A small model that answers yes/no questions on an image's attributes, trained from scratch: encoder arch densenet, encoder activation silu.
Rows from block 9 of the image encoder, named by matrix and row number. Rows with one number belong to one channel. Each number is 128 + 24 x the weight over its row's rms, rounded and kept within 0 to 255. All counts start at 0. Numbers have three digits each. After the name is the row's rms in percent of the matrix's.
# conv1: bottleneck pointwise conv (encoder.blocks.10.conv1.weight, 64x128x1x1), inputs 0-127
# conv2: growth 3x3 conv (encoder.blocks.10.conv2.weight, 16x64x3x3, transposed), outputs 0-15, a 3x3 kernel for each
conv1.3 100:135124098129108106140154126116132090092108107122105170147124096180131129129123137121122124141124173148132107116119131124158134153105130118118145136148141126156167119106148141133127106102163119106110140131105133125135120100115108117175121128106044131143140092141140088112097146146135115154102147111122130115079090119135143086163110095200112122107154116118091096120206119127125182113111
conv2.3 098:183206179145150157121134162114125105088124119085123118100108089115110090126117098150113104161126108145127109112146087121169111120150111126117131103103116110122142129121095135124114104128136113097104119123109115106112131112115132131135151155130202164135179124110170103108152134145170157142117119117125157102126129134166120155146107115111142155107191189101114094136134114132118115108138128114128159116123159107095154121114161127114156
conv1.5 109:142121080102142134163105100130118129142132111154132167131125123171113110133093116138140118087124144136098115101121121133083118113114143097145094118156138107146177137104114137111155115118098115114107110143135121129153171113097109076137134110177106103185120118129109191163116136152097102122116152122112127146138101120093149137179135158128137147210180135118161122127145132091135129144141
conv2.5 120:153144146154130145169160150144140109107113124109125132091118097132139108140123107113113110102112104093105102094134156118140183116121177146112121161142116136126120140146116120134136088088116172138142156125124108086101127127096117149137121116127156125088157133106156122097190175154126116135098118147169224131119138096087075096127084112134107110112120111133115123159138135125111128097124142108092135112092145133112101109095096103115128
conv1.8 102:131107133116120121162138100159121124139136109094133124087130136096121148130105112113115145134138179163095105184140111115131136114147124120112108121095108093119137132174126117100117134113116120128151154116098158183112113134161140121147112136142075125156138158101168107114098111081110134174101105173135106137127171140129066106121149095073140136111156136148134161084150146155154084138133
conv2.8 087:116114127100120127135152144101089099150168161127104128118117098129082074125108090122159126138135102107111100157138187157122173125101151126106121103080097130152145137175173154164143141126145121117129136121134150155177143158122123126110102096088137169151127138144104107167095090113121125154151157156124139131141120128152116113132116103130145105161174115105126098142119106107125084138121100143127108160111105108127146118155155134183179
conv1.9 100:124121176147113150078183127096106173103106124135151128117168126154129127148127138118114112133147115098163096128134088116149143109129141134122108133108129132117123135104113078118126128158121106129126110092092151154139135117156124143105126132102150171107095106194136142144114076112139136103140151117070119094097080124107106111071137110089085117103107127110123181124090103131122139132113
conv2.9 098:112132152127135157128129145092097125121125115117119111103119117095090098109103111133123144140127142129095104117099115149112118173103092141157145152150139140123116086101134121115138144115115121119103118120109133115091117098130127113128109109151111096154112121163123117125109113099099120137138150168118105213130126130117117077139234163125121127096067148111167210126146155119113114108098143124114155126135153138122111135105097134116104
conv1.11 104:128112062127102130119150110144121107151185160101116091109120084142143140110118127091132118161145164128112099110149127112143152137157105134120132107126161145173126127173112118106124155142186136120127155120121120141111147098135127096132163113135082125112112156111097149076138125139146130154208158134172129149123149124088151163108131128120134109142115134131106105103089100136143164092152
conv2.11 079:103108088143140112127117124162152129142127105138108094114113121082080097101097109111120130103112136107132156141155130114137118083131116129140106131130106129179149115099099145128098158137122127139156105137146083111112134129133098083092116123106173122116144101136139132184130135153163136132122137129124124103098140186127158173144132124148163099150155096113090078138128110118136130172120068183128080167126096134146124154130105157125088
conv1.13 095:142130127097133143094143123095118153098114132109104108139112119087087103139115168116127102117115166102137168105144103111156139134119114113111081121138114151125098128114112170118108151159121151105147139118133152108128143151158111117150117109147135111118082126121116109156116159071151158144129164110157133190129161154137145135184104143142148084166107114135130141120095123120132213169146
conv2.13 108:139114124205145128180130112125128121114101112127132125098089095091087095078092120103128154100130159091129141134123117140119125123117117115120132102132164122153144096098099106128130147138117162167137118118096102103092165161119099094109126151147175150109162128115115118121105110149149128134137113100140142075111127118121131140106082131101122137078113139115101121181182155116110119140163124145161115167184136135134140128147109124120089
conv1.15 103:119100106118130116151113088148125121186151116131103126142129126125121157134118118121147148160112196147099130166102116115150144123140139168119152111078106124146106118122134088128125117173124112132105164153116112148120119143121153079160180117092085122136132138160129123135088087098163115139139122140165124136127167119109090149117128117065158139124140100099085154135114160180112134154108
conv2.15 090:096113119108147159141154181115113131135138144122083085103096085101090080115119110120135121128138114119115102136145136134129105133118113144110078149115090124127123111108118147143120172157122135137163153155175120144157126134120112100098118094099102105100115115145109118171097089130098105157103141156106100140128128166122126134139154124172170125197194115091085112118109132113125126118123112136135106132119094092095096122138124154165154
conv1.21 114:159092106124125157165134101132123091108090135127116124097162181104083141116111117126137128182144112109076113117154127102116113159115164098130159105167122135131147121133129094110132142122124094126157134102108109129138096126111095111130150128084135188114117108163125133106145158103119121110157179114143119134115138122104182107171153152110083150119119147165135120131124118142197104142128
conv2.21 110:075060071106081074122130128114106100145133148167170169123150131140139129131114116107105108112112115096101116112127151116142171110093130146130127117099104120119101130145118149176158148153154151160145135153149110126141151187146095103144128131144131142101164161144145158140112107123123115118097094115125165119112130122125107129146092103123122134105137131151178146164187136108102109129099093145114098119118113158173141116125118108110109
conv1.24 101:123134121121166100119156139087139103129114106131140106137093106140116106129107166134137152097132149149097159105113154130101125151146091128101110118178125110157154139137110077108105111097107112115151124131125133140136155184128120163114164165106122196109154151123141137138131101180155158161189123133119127106131130125117168135127166074126118121089089121075151143145117125160141139110120
conv2.24 105:157156143155167152133135151154149178118107119085103108110112083125155117127141109137085095140101095137119110116107118136113127132104121133112125124089110140146131141134096137136133122102128150147177129143158100085098082077074124135120134144118111096130107105151129109143159164159119129123099088118096102105123154139100140143160144096160130116160118109098113116088086113121125107099097154101079171093101169093103101101109124124111132
conv1.25 093:130079115152146148106075161124135118105163170108140086115140117132111116080143131122122116124165163158132133105124131129137123146121096123139129126106146128127079074104102122138121149128134168116128169139145119082129165122125099108135120087135102069127111120135092130154152166119097102127095179091127133180083152143160124114129125157129127115132082141106125120125122094158148183123135
conv2.25 088:152146144175145127139117111159122123137099105126100106119100123109117132102110139136152170129163158119153133146126098128126096142160107126130131105097109140177141109102129102108118148171140112149125126148114088100096154175115079098104112144131175141107165125099135111108090103143157141123168156107142135087121133135136132162113095159109139167090134130115094116189197140094085118113146104151149125178159138108106123127136115142150117
conv1.28 098:116177175154068104136145118110131118111136136149157099134136126106154116142111155140120117115083149119078122131146117129112125159124152138138130124108111109099126156110115146136154159181103160132153117147137122096136133145092132120142089113150138076121111139094105116113197152134124100112097143088071177145118130156129084121173130110098106138125098102151143131140121071105132137122137
conv2.28 086:117117096153152103164143114143126132114118113101104110129114133106088112120095123115111140120121132120121129128127063163182074161209091118131131111131138106124117094057096110108126152185165115154128114144116078096073133134141111103122103115137113108123133122120172129105098107110120117137152134122163136173140125141147142136107161154114137123101125113098103130103123136113099141106131137109156135120174138092122111104138110149177120
conv1.33 106:136127123094117136143125129160128111137107129120112151106093130130113132124145111130099144100176140128160132139155117138138108115164117122123132122158098106121140116151094167117070140129091133142131105116113144129111123118116132133136114137104098219145130128125105098120133088095131134105084120113149172123137062125161091087117162115168173135168104107124056107130139128140157147152090
conv2.33 122:157140133115113107123143129088094079117128131125146158123125118124112112137130118106109127129106135091092106131128166129108150115109134126137117126106096122112124119170144133142148130111136124138139112114103118101107126184161106136136121104106121211220132178172097108135105094114123111118118124137093180123105126116117080091220119086143117114117121117147183122128137106093124100125150158122130130129129146136143128137146144129131146
conv1.34 093:132109161128150137135140124154156132128108145107113142128164128149108119098139142127133128113148123121130074097137108122118142114175164138133145131147149117167121123116074117117142141162135123140111129111114117141122100103090088093118148088122112126159125141172143111091091137141148137097111122137138114141103077094141147106101093086098141132167147139151115211159085128081144152190142
conv2.34 102:126103109142129143147171155127170150141152147144150135117142117121129104111120105097084109102093107111106114115131151100121143119099118122186129136210106099065103125147137108126140103095115110126126102126131107099099129146144129141134136117104130108120131109128123096110176149097138124103108096134117172193109147160097121114160183156132140106111081098103137152132129175130155160104133131122131132124138151114110082109093098112100109
conv1.35 099:146102146131144098084076112126128112139133157115165102133136138132186123125102118155114102118129125129113095120115105118171118111114120104124126108080098102146077123097159119124124124101126141147112119161105152132123149132172120150088138151147131178153115113123144118135141154117180117112121105094130122088190129075093166163154086119158123108118148136131138119111090128137062148123121
conv2.35 087:133109114131129107112109098159128140128120154146157174098110127107130112091117086116091103137113116124101100115098105110145111115190114099120144107184172116096119113073099112096126171189162138132101126120113100109109168178163125099114101116114127112141119121144171163143109121131118120125154169157142102105119085081115124087109140132119130124092109138124088106141164114132103097169119110146134121140152141165133120156133113142132126
conv1.36 099:157149108135106152107146168138112131132147110121131101123134098141108127149164137136131138130109114139088130166201127156171153117134101155167135144107147123105094161110137146117110065142128106183152173113129105139153120144187119130125120149127114142157151106115140123133147117100162132139147167152115129169110137147150150188186130094109108158118112121150139162129103142107159114150101
conv2.36 079:097104091117126082144146105125106094144125130158156174134121119140117133140144170079075102121123137110120137116100118135105141122084130127127131099094111119139105113113115099098098145123111155145153120104105134137128156213142128131105099141123145131123127119131111130161120099135126130126119154133160131101131105116117126127104093105117114109120105107154130101185223148100111100178138107149112091157122117183173147138141122111117114
conv1.38 109:116108174122140128169115150134141182129135147127160144124130101112122129126166140127114111111161124109207148107137142137143127125154135131116115149162163114099122120164158139113110144128121110071121125114116106143109076106136129143131122102141159135113136142146128126125125116128083115109124121101058163140091132216175103104115143141129137118102158133149140168134119097114112077135155
conv2.38 083:153134123115110102118110107099117124153158149138113121120114088088097094080113105103159147103093099104096089186143185169102167102077118139134136138124120117121125119176169112159154122104107161135109152126104134112106123117095152127122097082092083128171088148131130152116113089110150131127150134122099115123133125102150106117147183103117120129127115154109138134147121100089106091142152156138143147144139145099104150121116147139139159
conv1.39 111:120124115141140116140111105134091138108132129092094152105119110095114120123125105141131132199071136137115172146145121121145155117156159100118156098115153121093089153115129133122126099132144122130112131104145128094091087114091095131082100083145090123144119165117173114109115123118125121119151138109109146131125116129113131123116137131123190179184162126095093166135158088148162158140111
conv2.39 105:135133121128120116139155147114134111174170162199194179146170129115132115096094093115117125119131132122137129109102114121107126131094118101128099136179114124152109143179137132139138141123124144149148140140145111109116082124110124156135125143137131103100100101112097110127153155121134138117089102108105209200114153168113115136163121103138133101139115080121159139102126143111139139122162136134130109122103090114116103109099104103102122
conv1.42 108:122148179151130157077139129129116124124105114121186123132136141136145148136118102170085105149144078128138113113113122080075138130102113104109143142124132153109097125139135142110083151097108128113085095141151111101123112164117108132145132126119178121143128094118111072164175096147156087149104093122068100119128097096123157136163159135145140134144104121129114142129135153128146109113158
conv2.42 092:162153117149150095162171119119109118127105104104110120118109122097091106123109107173122126168107111140103096142144096145147089153155069133123128128162151124100126126108102159122108146119128154184154097126115083083067132103100143143163125121163137109109136123112166142109144190155107121127125091105140112183144131126158164112105162147135132159128098166142122107130137139134111120097102156126124164116124167092135133114128128158138119
conv1.43 095:133113115140125121105078123123149111121136124124055099105126153156177114173133132154152123159109114150111124159128142116117140134122161122128156119088144099133145115118123155127151177112148161124118155147162125123136123112141156122114107093126155113131199129068140124148153159111122113121144106125130114116091098116078137109102077084179155123086126107146108104141116157084135107117149
conv2.43 060:114104097118111110117117112121130120095130137110120109139138166100101135106095131103122104100124100122128129162153097156169102143185101113115122123123110086075095099074077098116120115169165102120135116138154110133146147147145113114114104100102133138121133133086155134103128110104122106099128131132147121141136104142154126146099162166091180156062171138105090099117131148151145180143112111130131130111127114139146157147137153179162141
conv1.48 103:153124097171131117141102125125117092131109126095120148112117140103116108112164162111136080144114189159143176121144119157153101166099105133114119133128121119135133104100132146147101156141114133103111149140133138106122144169116128131135130137141076148100159153098120135129115089107087127119156156102129128150141132058149161096115124150203113138122175134107109166108077134107123101141149
conv2.48 080:194167139158156138115124147099112117091084104095090096118120132101125111113132120166134124153121107148129132107139111121134134119085105143137139124104103124146130118116099125137124152160143143141155106117124084078094147140092115143122135167135138149116117105100108105116131157174131099103111085105114104092145109181187099194134116158099175170087177157133139111119149131113115108134164141137149156116128134134155134106128137136132135
conv1.49 095:140124142130152127120116111147134143110112109143113133169171110129120113100135127141109135150133149142160078141162167131134158109147125150133150153118153162163120143108124163115093110125158122125124123124122153135085109113133081103117167115144128135093089145124148115113126131126156137082170142100097125187191149106129128153103093091112141102139094148132153168126091094209157130142140
conv2.49 103:099108122126143148134134149140137166157119144151116131120127093100108086098116101079078091104108112117121117119127149112125122151105142111093083129148121113124113143151140130115119125091083161145143145153149124106101134158141114104094116117107127095113110109162123157179123112103150129131128114141095135172087158170105134120166168114177145083164096085088096110171176154107142112143109106157113094143119095095114102123130128117116122
conv1.50 098:114098113154141106145122083114134139117148092129150113107115133127162111195138145105141126132112122121077118112145119126140108158130106140108140138133112160112076117122141104115109133128172122202150139125148111110163160126134108128125117145143158125108143074170130107121176110169120082157173128134107154079145108127110134130093125161100138150110111108133086178104153104142098125162126
conv2.50 100:105097109110112103100097100132100132132107103157134133118107125110122137104130140131096098118102108105083104100097090138136106159152090131137138136125135106134124088054096106102106159211165129145155113126142104124132136146138125101076123135123101113107104140145134165168097082110107105114142154144157110159136100115112117116122149150116130110106115108118113130141167169111093113115108108110129109108131117161170152162175146157161120
conv1.51 101:103159124145161127159118103116114149112170105129135133141138148155155127124161183126111152128120115133132112155084099134128129142121104189125136121138079132118104105159120118142102150140166143158129095144139125107174158163180151119135101156169161134158131091123130172114119155169120106105137097059171143136130128143127116133185153107166099137116116120111146123096117129137107118114098
conv2.51 120:089084110123137121124124116160125124115112119105104122122103135132117137115096116156120118146115115125100119117125094131149097137169111150123141142108124136102137130088110120114128149187172098122142102120144089095113166141142135106121119115138107110113139141125183154129098088118125114129186162149176130123120096104101108106111130159120131158081120139102086103102131122123098117148106113110108116105130141130133116134152144176231195
conv1.52 097:173083123127125106106136089131145109115173139112102103141134137105106128110132131140105099104107166114097101111132099126116115130099162098098135132128127138148142097133095108119118175137135127118126098138138155135130104140107116132101105103118106078134083123151127108160140198112161122115123108124147135125109164179139122106091114139187096114071069137115130103158091123148095169125119
conv2.52 105:119109131181140144161113106126107146097093136115105115088095100093097095098098111121128158124130163133121127123140123138160145139158126106121133115138140142128118106072109130112145182152131149174112132134075080093070163145142117115115127118113158107092159119115166125121098118133134116119143129118131089101124112141133141161095112165113143146100140142107079114170140119118095115120099103166132117195162111156147116148146096158134106