Weights of a small model that answers yes/no questions on an image's attributes.
Model: 5.78M parameters, 48-pixel images, encoder norm batchnorm, encoder activation silu, encoder depths [6, 6, 6], fusion encoder width 192, fusion encoder norm layernorm.
Training: muon at rate 0.0031, batches of 384.
Rows from block 7 of the fusion encoder, named by matrix and row number. Rows with one number belong to one neuron. Each number is 128 + 32 x the weight over its row's rms, rounded and kept within 0 to 255. All counts start at 0. Numbers have three digits each. After the name is the row's rms in percent of the matrix's.
# fc1: MLP up (fusion_encoder.blocks.7.mlp.fc1.weight, 768x192), inputs 0-47
# fc2: MLP down (fusion_encoder.blocks.7.mlp.fc2.weight, 192x768, transposed), outputs 0-47
fc1.430 087:149080125127114163131172152130161154171143155115181110058080179107121088165115148121130163112114124146113109122089077103066180112062160131183113
fc1.431 044:177134102136124125166095129120186136161145157083150070050148134124139099120091166095146108144139143150146073107102152130131124154107147146095100
fc1.432 125:152164178139078138107167062103104172134164156079179160135157193123111113099130126139090139132155115146055119134117193190089139169090088127137109
fc1.433 104:110088143090065155147133125158161163165133165103094144094156115178105131091074150050089117140058126121120150117155135119121120126152140173205124
fc1.434 150:074103173142166141176122176134141093168155068119138094130143138106062151135175194118121113108138116084100129164127131117084152152158107107129150
fc1.435 082:165090121183094105180133137104133111102162146088171097139132080088152121095184097086157199109148196117144176096069075143104126147142152106097135
fc1.436 075:141131110171160137131121102125156144179167128111152175084110142112138092109175143157131111123094155163157145128144190146118162165120147101182069
fc1.437 081:182159137096136172211173126158164169130150148118103135068116140096067097130165165111163119143133169128130115110121147095124157123123110056126134
fc1.438 086:154203178174102166153135101077146123152147198113172116148182132172157173133169152165116114104127162126116117143098168127095149122100102104162097
fc1.439 096:124148142163118132095151088149200160170127108133056170156105134083129190063172063133137051103133138181162162184101115143124085121076146110102115
fc1.440 043:149142126133107089154102117088135181126124140035214138063162174135112122131153211092091105146118154134121121078097097140066132136082114183178147
fc1.441 097:127214092183131167162186164052176112167142144113124095143100136084084126157126131096142108165082193113150092113123114179144182135031101087134130
fc1.442 105:093136127140147110091140183185167203116168123133117140123108053076090173137142082158115101106109117180149100160144161155100158229097161117117160
fc1.443 094:093086168130065127116152101144158120099095122078150178082117145091168179127146155098052072121117115138131156126137159114096112096135114167137101
fc1.444 098:135196081156117079115192111098095157189183120092136125133147118111045104116129152122160108131094095125102115123089135086143132118154161147169176
fc1.445 081:135143115052087173153181142163162106153153167175158085149091110125095152163143147109116146108114152114158117108113135163130167140088140167124134
fc1.446 101:099120078140161136096091127103157158157156157147054135070173105116172158103098168158086148155126148138138151083147107131151090166138178119151147
fc1.447 077:178153113130100111151130113112134058161169185104113186114135205173116148175156109109101142136125092115153114075147122135162073151149160175072094
fc1.448 091:097161138130117156124132133132093087153094122149103117116101104150163217131122156126184115122188119113079192102162105190123118133101128124125153
fc1.449 102:124112140104128157126095076145112134163143150147092085189105131153116122084157111090118137106187159110121118101099114094136133137144166131121068
fc1.450 079:115126151148060147103149111134109136164145166166180138077148110133091155127137104148119163148096165102093148066123160134127157125169153095110147
fc1.451 080:116119181092101134157123101141168158191085110136201147109159143101138137067167119152146075177134120123134156177157097175151142088101112109130140
fc1.452 099:190126195133172110164102095136122100135139168106109195157191151133118133091115121082150200152109137093123151141137048151084147111172168121146128
fc1.453 054:189141159131115127153112140096250118135142104110160089129134179105108131101149206161130159144106143135137118094141135153125160151123106106089123
fc1.454 097:144114124156119157122146170126136186115103132143111100134131140103133148146122091172115165100109146099068181110173157138089150176152134108125147
fc1.455 124:133129147192113109168135155135105156097133091153128120103149114145100112135111122107124095135182131130151097082111155170116163117150146191126131
fc1.456 072:094169122183122093151146129119114137162157115147161137106173111143082100156166138169127159149132123169120130122169140170111176091158225116180161
fc1.457 105:108077087115077091147090122119145092099111140144080157127125121151087195120123183083134101118089104138194136153113115163083179112130099153133091
fc1.458 096:088117135167156138124089119126171158123089117154149151104158174149136123127122123118168127131100114112095123137121083145102103101161097172141175
fc1.459 115:127148154108117124157133126095128101072151087162104151125101109146102134137104101104111116120146112146176090134136184162151182064121176111053099
fc1.460 117:161146159100106179138179096168103165146100093151093121125174092143125138153137106174095121137175124066121193132139122128102149167114153073067139
fc1.461 121:114213094140142107194107134167149155174160114122158214119098163154139093119152154124100090184138126077043156094120166094120113125162170163145143
fc1.462 067:119123161088067186163138154056128143153088185077184085115172096103104125126131155145105126169113128154117125142160084136084065119098187150098100
fc1.463 093:071149133125134104140140120104121161141127172155165138057100116067100168085120112088114102135186162190119162115137151154142139086122080116139078
fc1.464 102:139110117125113132089133167078183145162076102100066152122120138118135103127072120135110084205135144145154114109166121200173159125154189145114122
fc1.465 071:111148207121112090074132133134157121162147111141144099074160126194081078130119138133122128102157131101091111136128143153126124113091106121157104
fc1.466 092:151166114039105155048114118120088181164085124080178174047143054153139102124081058183113214173125117099114089107135143112099112102106126146129116
fc1.467 162:154124165097106094157061141088194111165123190100153089124076105166073117108060167122174094122126219143093191102120093147179111131151153154099120
fc1.468 091:079142136162116145114123127142104072197134120043145152127092116080080117140114136086136148068106171130148103161150174134139078166099123103085161
fc1.469 119:180117136103108113109159122108146071136135192139165156123104183152061126139128085092128120133098099160194164189133134189077123102130085097104151
fc1.470 081:112129113099084123073100147149157200145091139132135087192126147133095164116104108121191157191076129107128144079130094128061108120145174141097091
fc1.471 092:169170127089116166155188154142131142172138096149146149071162148105117160167181101176103077050144181123083129234167106184111193123109161144151098
fc1.472 085:173156126101077096148129129094113110145165094133089118160113092137128136103130080129191112064134093145133125105153136171151118115150086128183129
fc1.473 108:153138198103047142113128092074088119147125131108081136142066171111118151122139143190123179146095131153139065131113156153127135158126109135116141
fc1.474 103:126113117147135164117158180109169135102113148086123151136166096084076134069122133157088167160131151145141173105150104112110122123149092183148087
fc1.475 111:097093166130166111177107104125155124120086098137156144132143128150102123111089122093145113136061094105175140092132107130055098081139151175119160
fc1.476 121:146134164123129115172141174100133088152098121132070119079115092141122071107119088180178161128109135178116090113152169143089157159137118145081122
fc1.477 064:171125154154101131132151111153187133175127108127109123109144155122119122156108138129083157181120142077127064163135176106130107058115132182078135
fc1.478 121:159088146130137117107139141115106117086170108139182130065088137115134129141135147134103109115147142104052128106164108101160151129150117079124142
fc1.479 129:142063161156150150155131051090145102177122185141072139142123085159098144127096092160145108151146134136124072110103081057200127097098136130156124
fc1.480 093:163183099142141099153160120114146095126147156108108189139163169124102152197084138121115134138185194144076122062121138142081129129127156131118173
fc1.481 090:150130126104072130124158104123132114155096141163135087170114085175122128123102120160126106131141161176105141115144090131120109144128165133102091
fc1.482 073:116131154099147155096184100055142141107118168103155146144116162131110094145119130137096207081106161152149122095169136149183106099116147064132124
fc1.483 141:145146128132070134078169085067172090132163126172059148128151103142158104111142177140178135137174132125115142123096051110133123119163086134046155
fc1.484 154:142129066135146117115163077122080101154134106121139090122088137165166199130098062120156126142139107087168110132159135109170104136147134072145145
fc1.485 070:141111147185164123148167115145095067111161150139136102114095198052129100089122113162117119153148135105145114103191139155153179108082157145077107
fc1.486 113:122142133140068157128122091179135135159167107080053086102156169114129119126122095124109142134120183119127152067052103108149195162124068124132087
fc1.487 099:157121121153188139131098124140216086145049146156122109111096115164102125112121111122155061126161110147171115097119136178130174137140125073082129
fc1.488 087:084170146143167128117151165153135073193154093130103135133124159155083176104174072108154053159089123087138111158140154119161117129100136075151117
fc2.430 085:166099158127119141129083162107102133205103086176156128143048161143094181146109148056119078091118128134095218148151100127152124100152122137160158
fc2.431 044:148121128128083138174081132109181109124128143120140068099155139084156045136098144057139113092145088159098095132125129122147162133121095137167114
fc2.432 127:116158090182113104143156180102164173104163133156129118108158139124087083137174085094146200141122083084101213133093085106116170101150113143131116
fc2.433 096:136083109056099185113144174119106094166126111161174113162139124047141092124129113107143121109135067156114127165138105127172106080144144116160142
fc2.434 159:123096109121187134180089140212169105120159108059097145177068091141113163107118135180146222126109074045142184185133143055098084171149109117221132
fc2.435 067:079124110094105107135142118127142055080152120135100106112137142183118072132140073170113168134150141148131118111104169072129113167121100146067103
fc2.436 083:143133222155090107132140116105195095116158124109168162092115124144085063147169144115143112156123150203116138141129165112109137134119149140135120
fc2.437 099:181129191113062117173138114147170125118132140097098096133091135087137123164151141094126105113134124142143164153129128070126152121123097103108144
fc2.438 099:135159150140152184142117091092161093180165184125146138128140120159164097134127196153092150098109143142113078104176143156103157146077140101143091
fc2.439 080:092121104108092103117137098120149196136138129171105166084156129144079134125167055141096140157084070064101160118112177087110113169156092146134064
fc2.440 048:146160113091112125155121153059084166179119129080207126113171161130122117152140191074122101135119160129111112096118107112086170151148075161156172
fc2.441 096:115251121122086151149156130093165090134123134128050147172100132135114190182098183074120131137100136119191116126109103131114111117139111137096076
fc2.442 090:057121142139116090142162060084166159156163085125124138111158157089165117077130182121120125101142083135111121090098137172122070056153093080168115
fc2.443 100:124080083108102107185186202121147166095095104139112154098158096052108188112165237193123182121127120133085147132157147146138122130083109124165184
fc2.444 090:116091133127119125116129174122134141104117166175147142135151167131147169155158187137165138064116189140104116151183102119109124142090074165105211
fc2.445 092:111109084053063165113162100157153080143138159180153126136094114131123119133151143074092145147099140134102133114134125147142174115125152161120154
fc2.446 109:132131106075161163166058155107179145125149188109076177118153092105127080106132144138123153144116077193127101124188104143153151119151155110163129
fc2.447 057:112147137132093174136143124098143177145115083087118074118093116078140104198098108107118117185115104162054143182086162141108120104098150123114132
fc2.448 102:129157079146109103115099145114151064114071120151120134152132096147173170131180208140171149118162101079096150138141137163124131158113174131092143
fc2.449 107:104150168132134112138123091171126095176126130125090099139098152180137131115136149127114185113139169132096076104096097076126131137123153119118093
fc2.450 086:143133145132113078117077063148145113119133221169193130066123102098136130133133084124102182168093147139122131095097174121094148092175158136117188
fc2.451 078:141150164165111106108100101114140110172148128057141115083097104124180151137140107103081142127123139138149073153150084068114089147145178139087178
fc2.452 109:176106081150122065139125106129106177125138140171157134131110146128073149127082118125104148131152171096131159106058123154100094115102129083090139
fc2.453 058:163121188142084113136122163096230044138119075097139115113105178085090159074157199160135135085121091173084111118191107117134131196112127112105141
fc2.454 108:122129113142090169100109197148110159099119129159149110082157143117158175188134098172123161096123103100106142117180134126084170115160133127131122
fc2.455 107:162141140189101078086112107124083138128108154138127134142202083178164137158156141134128169048147186145156117118100130121041182089158123141123180
fc2.456 075:146125097122162114120142159127116103140176099144094168055155140129079088139120188175157074154153171173113117118210139104116161176115155065180119
fc2.457 087:113076106132134128094134070169157064101104102099151174189138073097069084115102105141109156179102124109131106179171148159141178168157147094155142
fc2.458 109:126088134152160122137088135156189140130077126138132176119143117172130108125164133107177116113131117109109168143083113156091120179178093156112176
fc2.459 106:123105156198208124161166118058116125108119076125107102156146087115138093177042139089105112187121113107072099083088136141155137119146147121104089
fc2.460 129:109210164085078154130128080183102139100062127155126098118173071152103146140116138165116144159134099118111126167140103130144085068162136130056101
fc2.461 109:098083123133146134122142115140194157182084108160100138168126155093137159155188139072152148121133203063094186123120152070045119105147154126126124
fc2.462 075:123131179078060197149127135081097128136064177087177108088103115077165130174082177114128100184106122169143114138174102117115078109129166146130096
fc2.463 103:127146132069122157148130116086122129117064143118130130125101145054091126039109158158092127162122141176116118144133153083147127166105156127124068
fc2.464 109:145192108116086144142139190094177129108083122101129171075161125140115129132114150146118132166097139144152068095207112193217102115151168154093101
fc2.465 061:089074073065161190074129100192122140142056140085120138173091204162133139153103179102107140182117177105122099145116092117110164155174148146182151
fc2.466 088:131062176129167085143152091117139138205179187153130099168134212196204151112179113101127099145127085138152128076150110111122159130173105150123160
fc2.467 160:121194100119127115091132125138142134149126182122139109135091145162140172088042129113060054090171130176157155113117050104132136137088134165110068
fc2.468 105:097126117166119127120100146176134049158122157033171142181125135121080129134133130152132198118107181116139057169131163117126063157147132126092133
fc2.469 117:153135081082096092061136103155168108142094156154137183161185113119106138159071103175123146102087094122137128136112075125122136104141135068119101
fc2.470 071:102119095146166142156147088129132073189163127145102099181190133150114078108152110116123159176098138084103153139110097123108173119076109096142130
fc2.471 084:111097138161103131130154128108092135146095096173197123112103114107122205140145149173166109089095101108146168131143112141164117129136114127128086
fc2.472 079:127093150216147101169179136110049079136169108158150133159154135088147097059167115104138141059152125143120139098107134134141100145103097108172155
fc2.473 115:101170096145153116146097219136085151127117104088084074183168148138099152138090125114135159113099141134128170123106113127134188089117118101129080
fc2.474 101:095026067158135137173156129081122148109109150179098157185158115149141101146098118137068141105116131146170148101173123118080165083089177210100113
fc2.475 113:077122105138143117158095144163126144127125094217176136138143115107132119094129091135177120122089057084197136118106159056124122125161154147080132
fc2.476 110:081118120169111170144136110191077115099089183079093115181103117139156090151101130124102121130093136158173082119118130120162140112141127138102123
fc2.477 069:131099179164099137160163111151162119115091074162112128116123137081166113158133139058079111132114095109148037164129144066134113099176099118111145
fc2.478 126:160072071126147131125110143185133140097192119102151073102147116152138116149139154143037084128150107056102125112129094098190166161108067149147115
fc2.479 142:162069115150130125122071101172113091123062119139089145133168140132188176135117042198121143119207116115160071148060140080141193114093128103096130
fc2.480 103:172157118120160115134126124157129101119149160070081161138132152127125189128098162123110136111147129147113154074117114111135082084141168096150156
fc2.481 098:154154120136119145089124141141131122102064150189190170130120120165135169116136134136155182101121089201107134114182087138151114140148120148078112
fc2.482 065:143083094172136119144060150141136131090132160198131095117113140123141134126168100078200083132178119113156133132110131144129118168125140108133161
fc2.483 154:223088115128167107175100196193093102090119139157116106104181139099062162095186100168160143207139139088114134122072110169141101193087125124172155
fc2.484 165:132127130129115121113206139145141114135077115116192185077133127095145173130141097135139123120120166121140070144173164139136067162148133091182133
fc2.485 086:130154148143129123104111134194108107113122124142130108101126168061116141130147141158148097163128101147102170102131095121152158068078121151096020
fc2.486 113:141104127127156110088143086087143154186129127117090072135190083142097148108126078116113151172117140132151138149082140132142109137176154115071105
fc2.487 109:142141092087190115099128165146209112110110173134105124146102096158075118116125088137169084138164056145117101087115188108167139137112130124072120
fc2.488 095:109103118131192100081110134171132079159187168111084104199114125134092158085188068125106097158087131099160119128128138130156105138091125094140075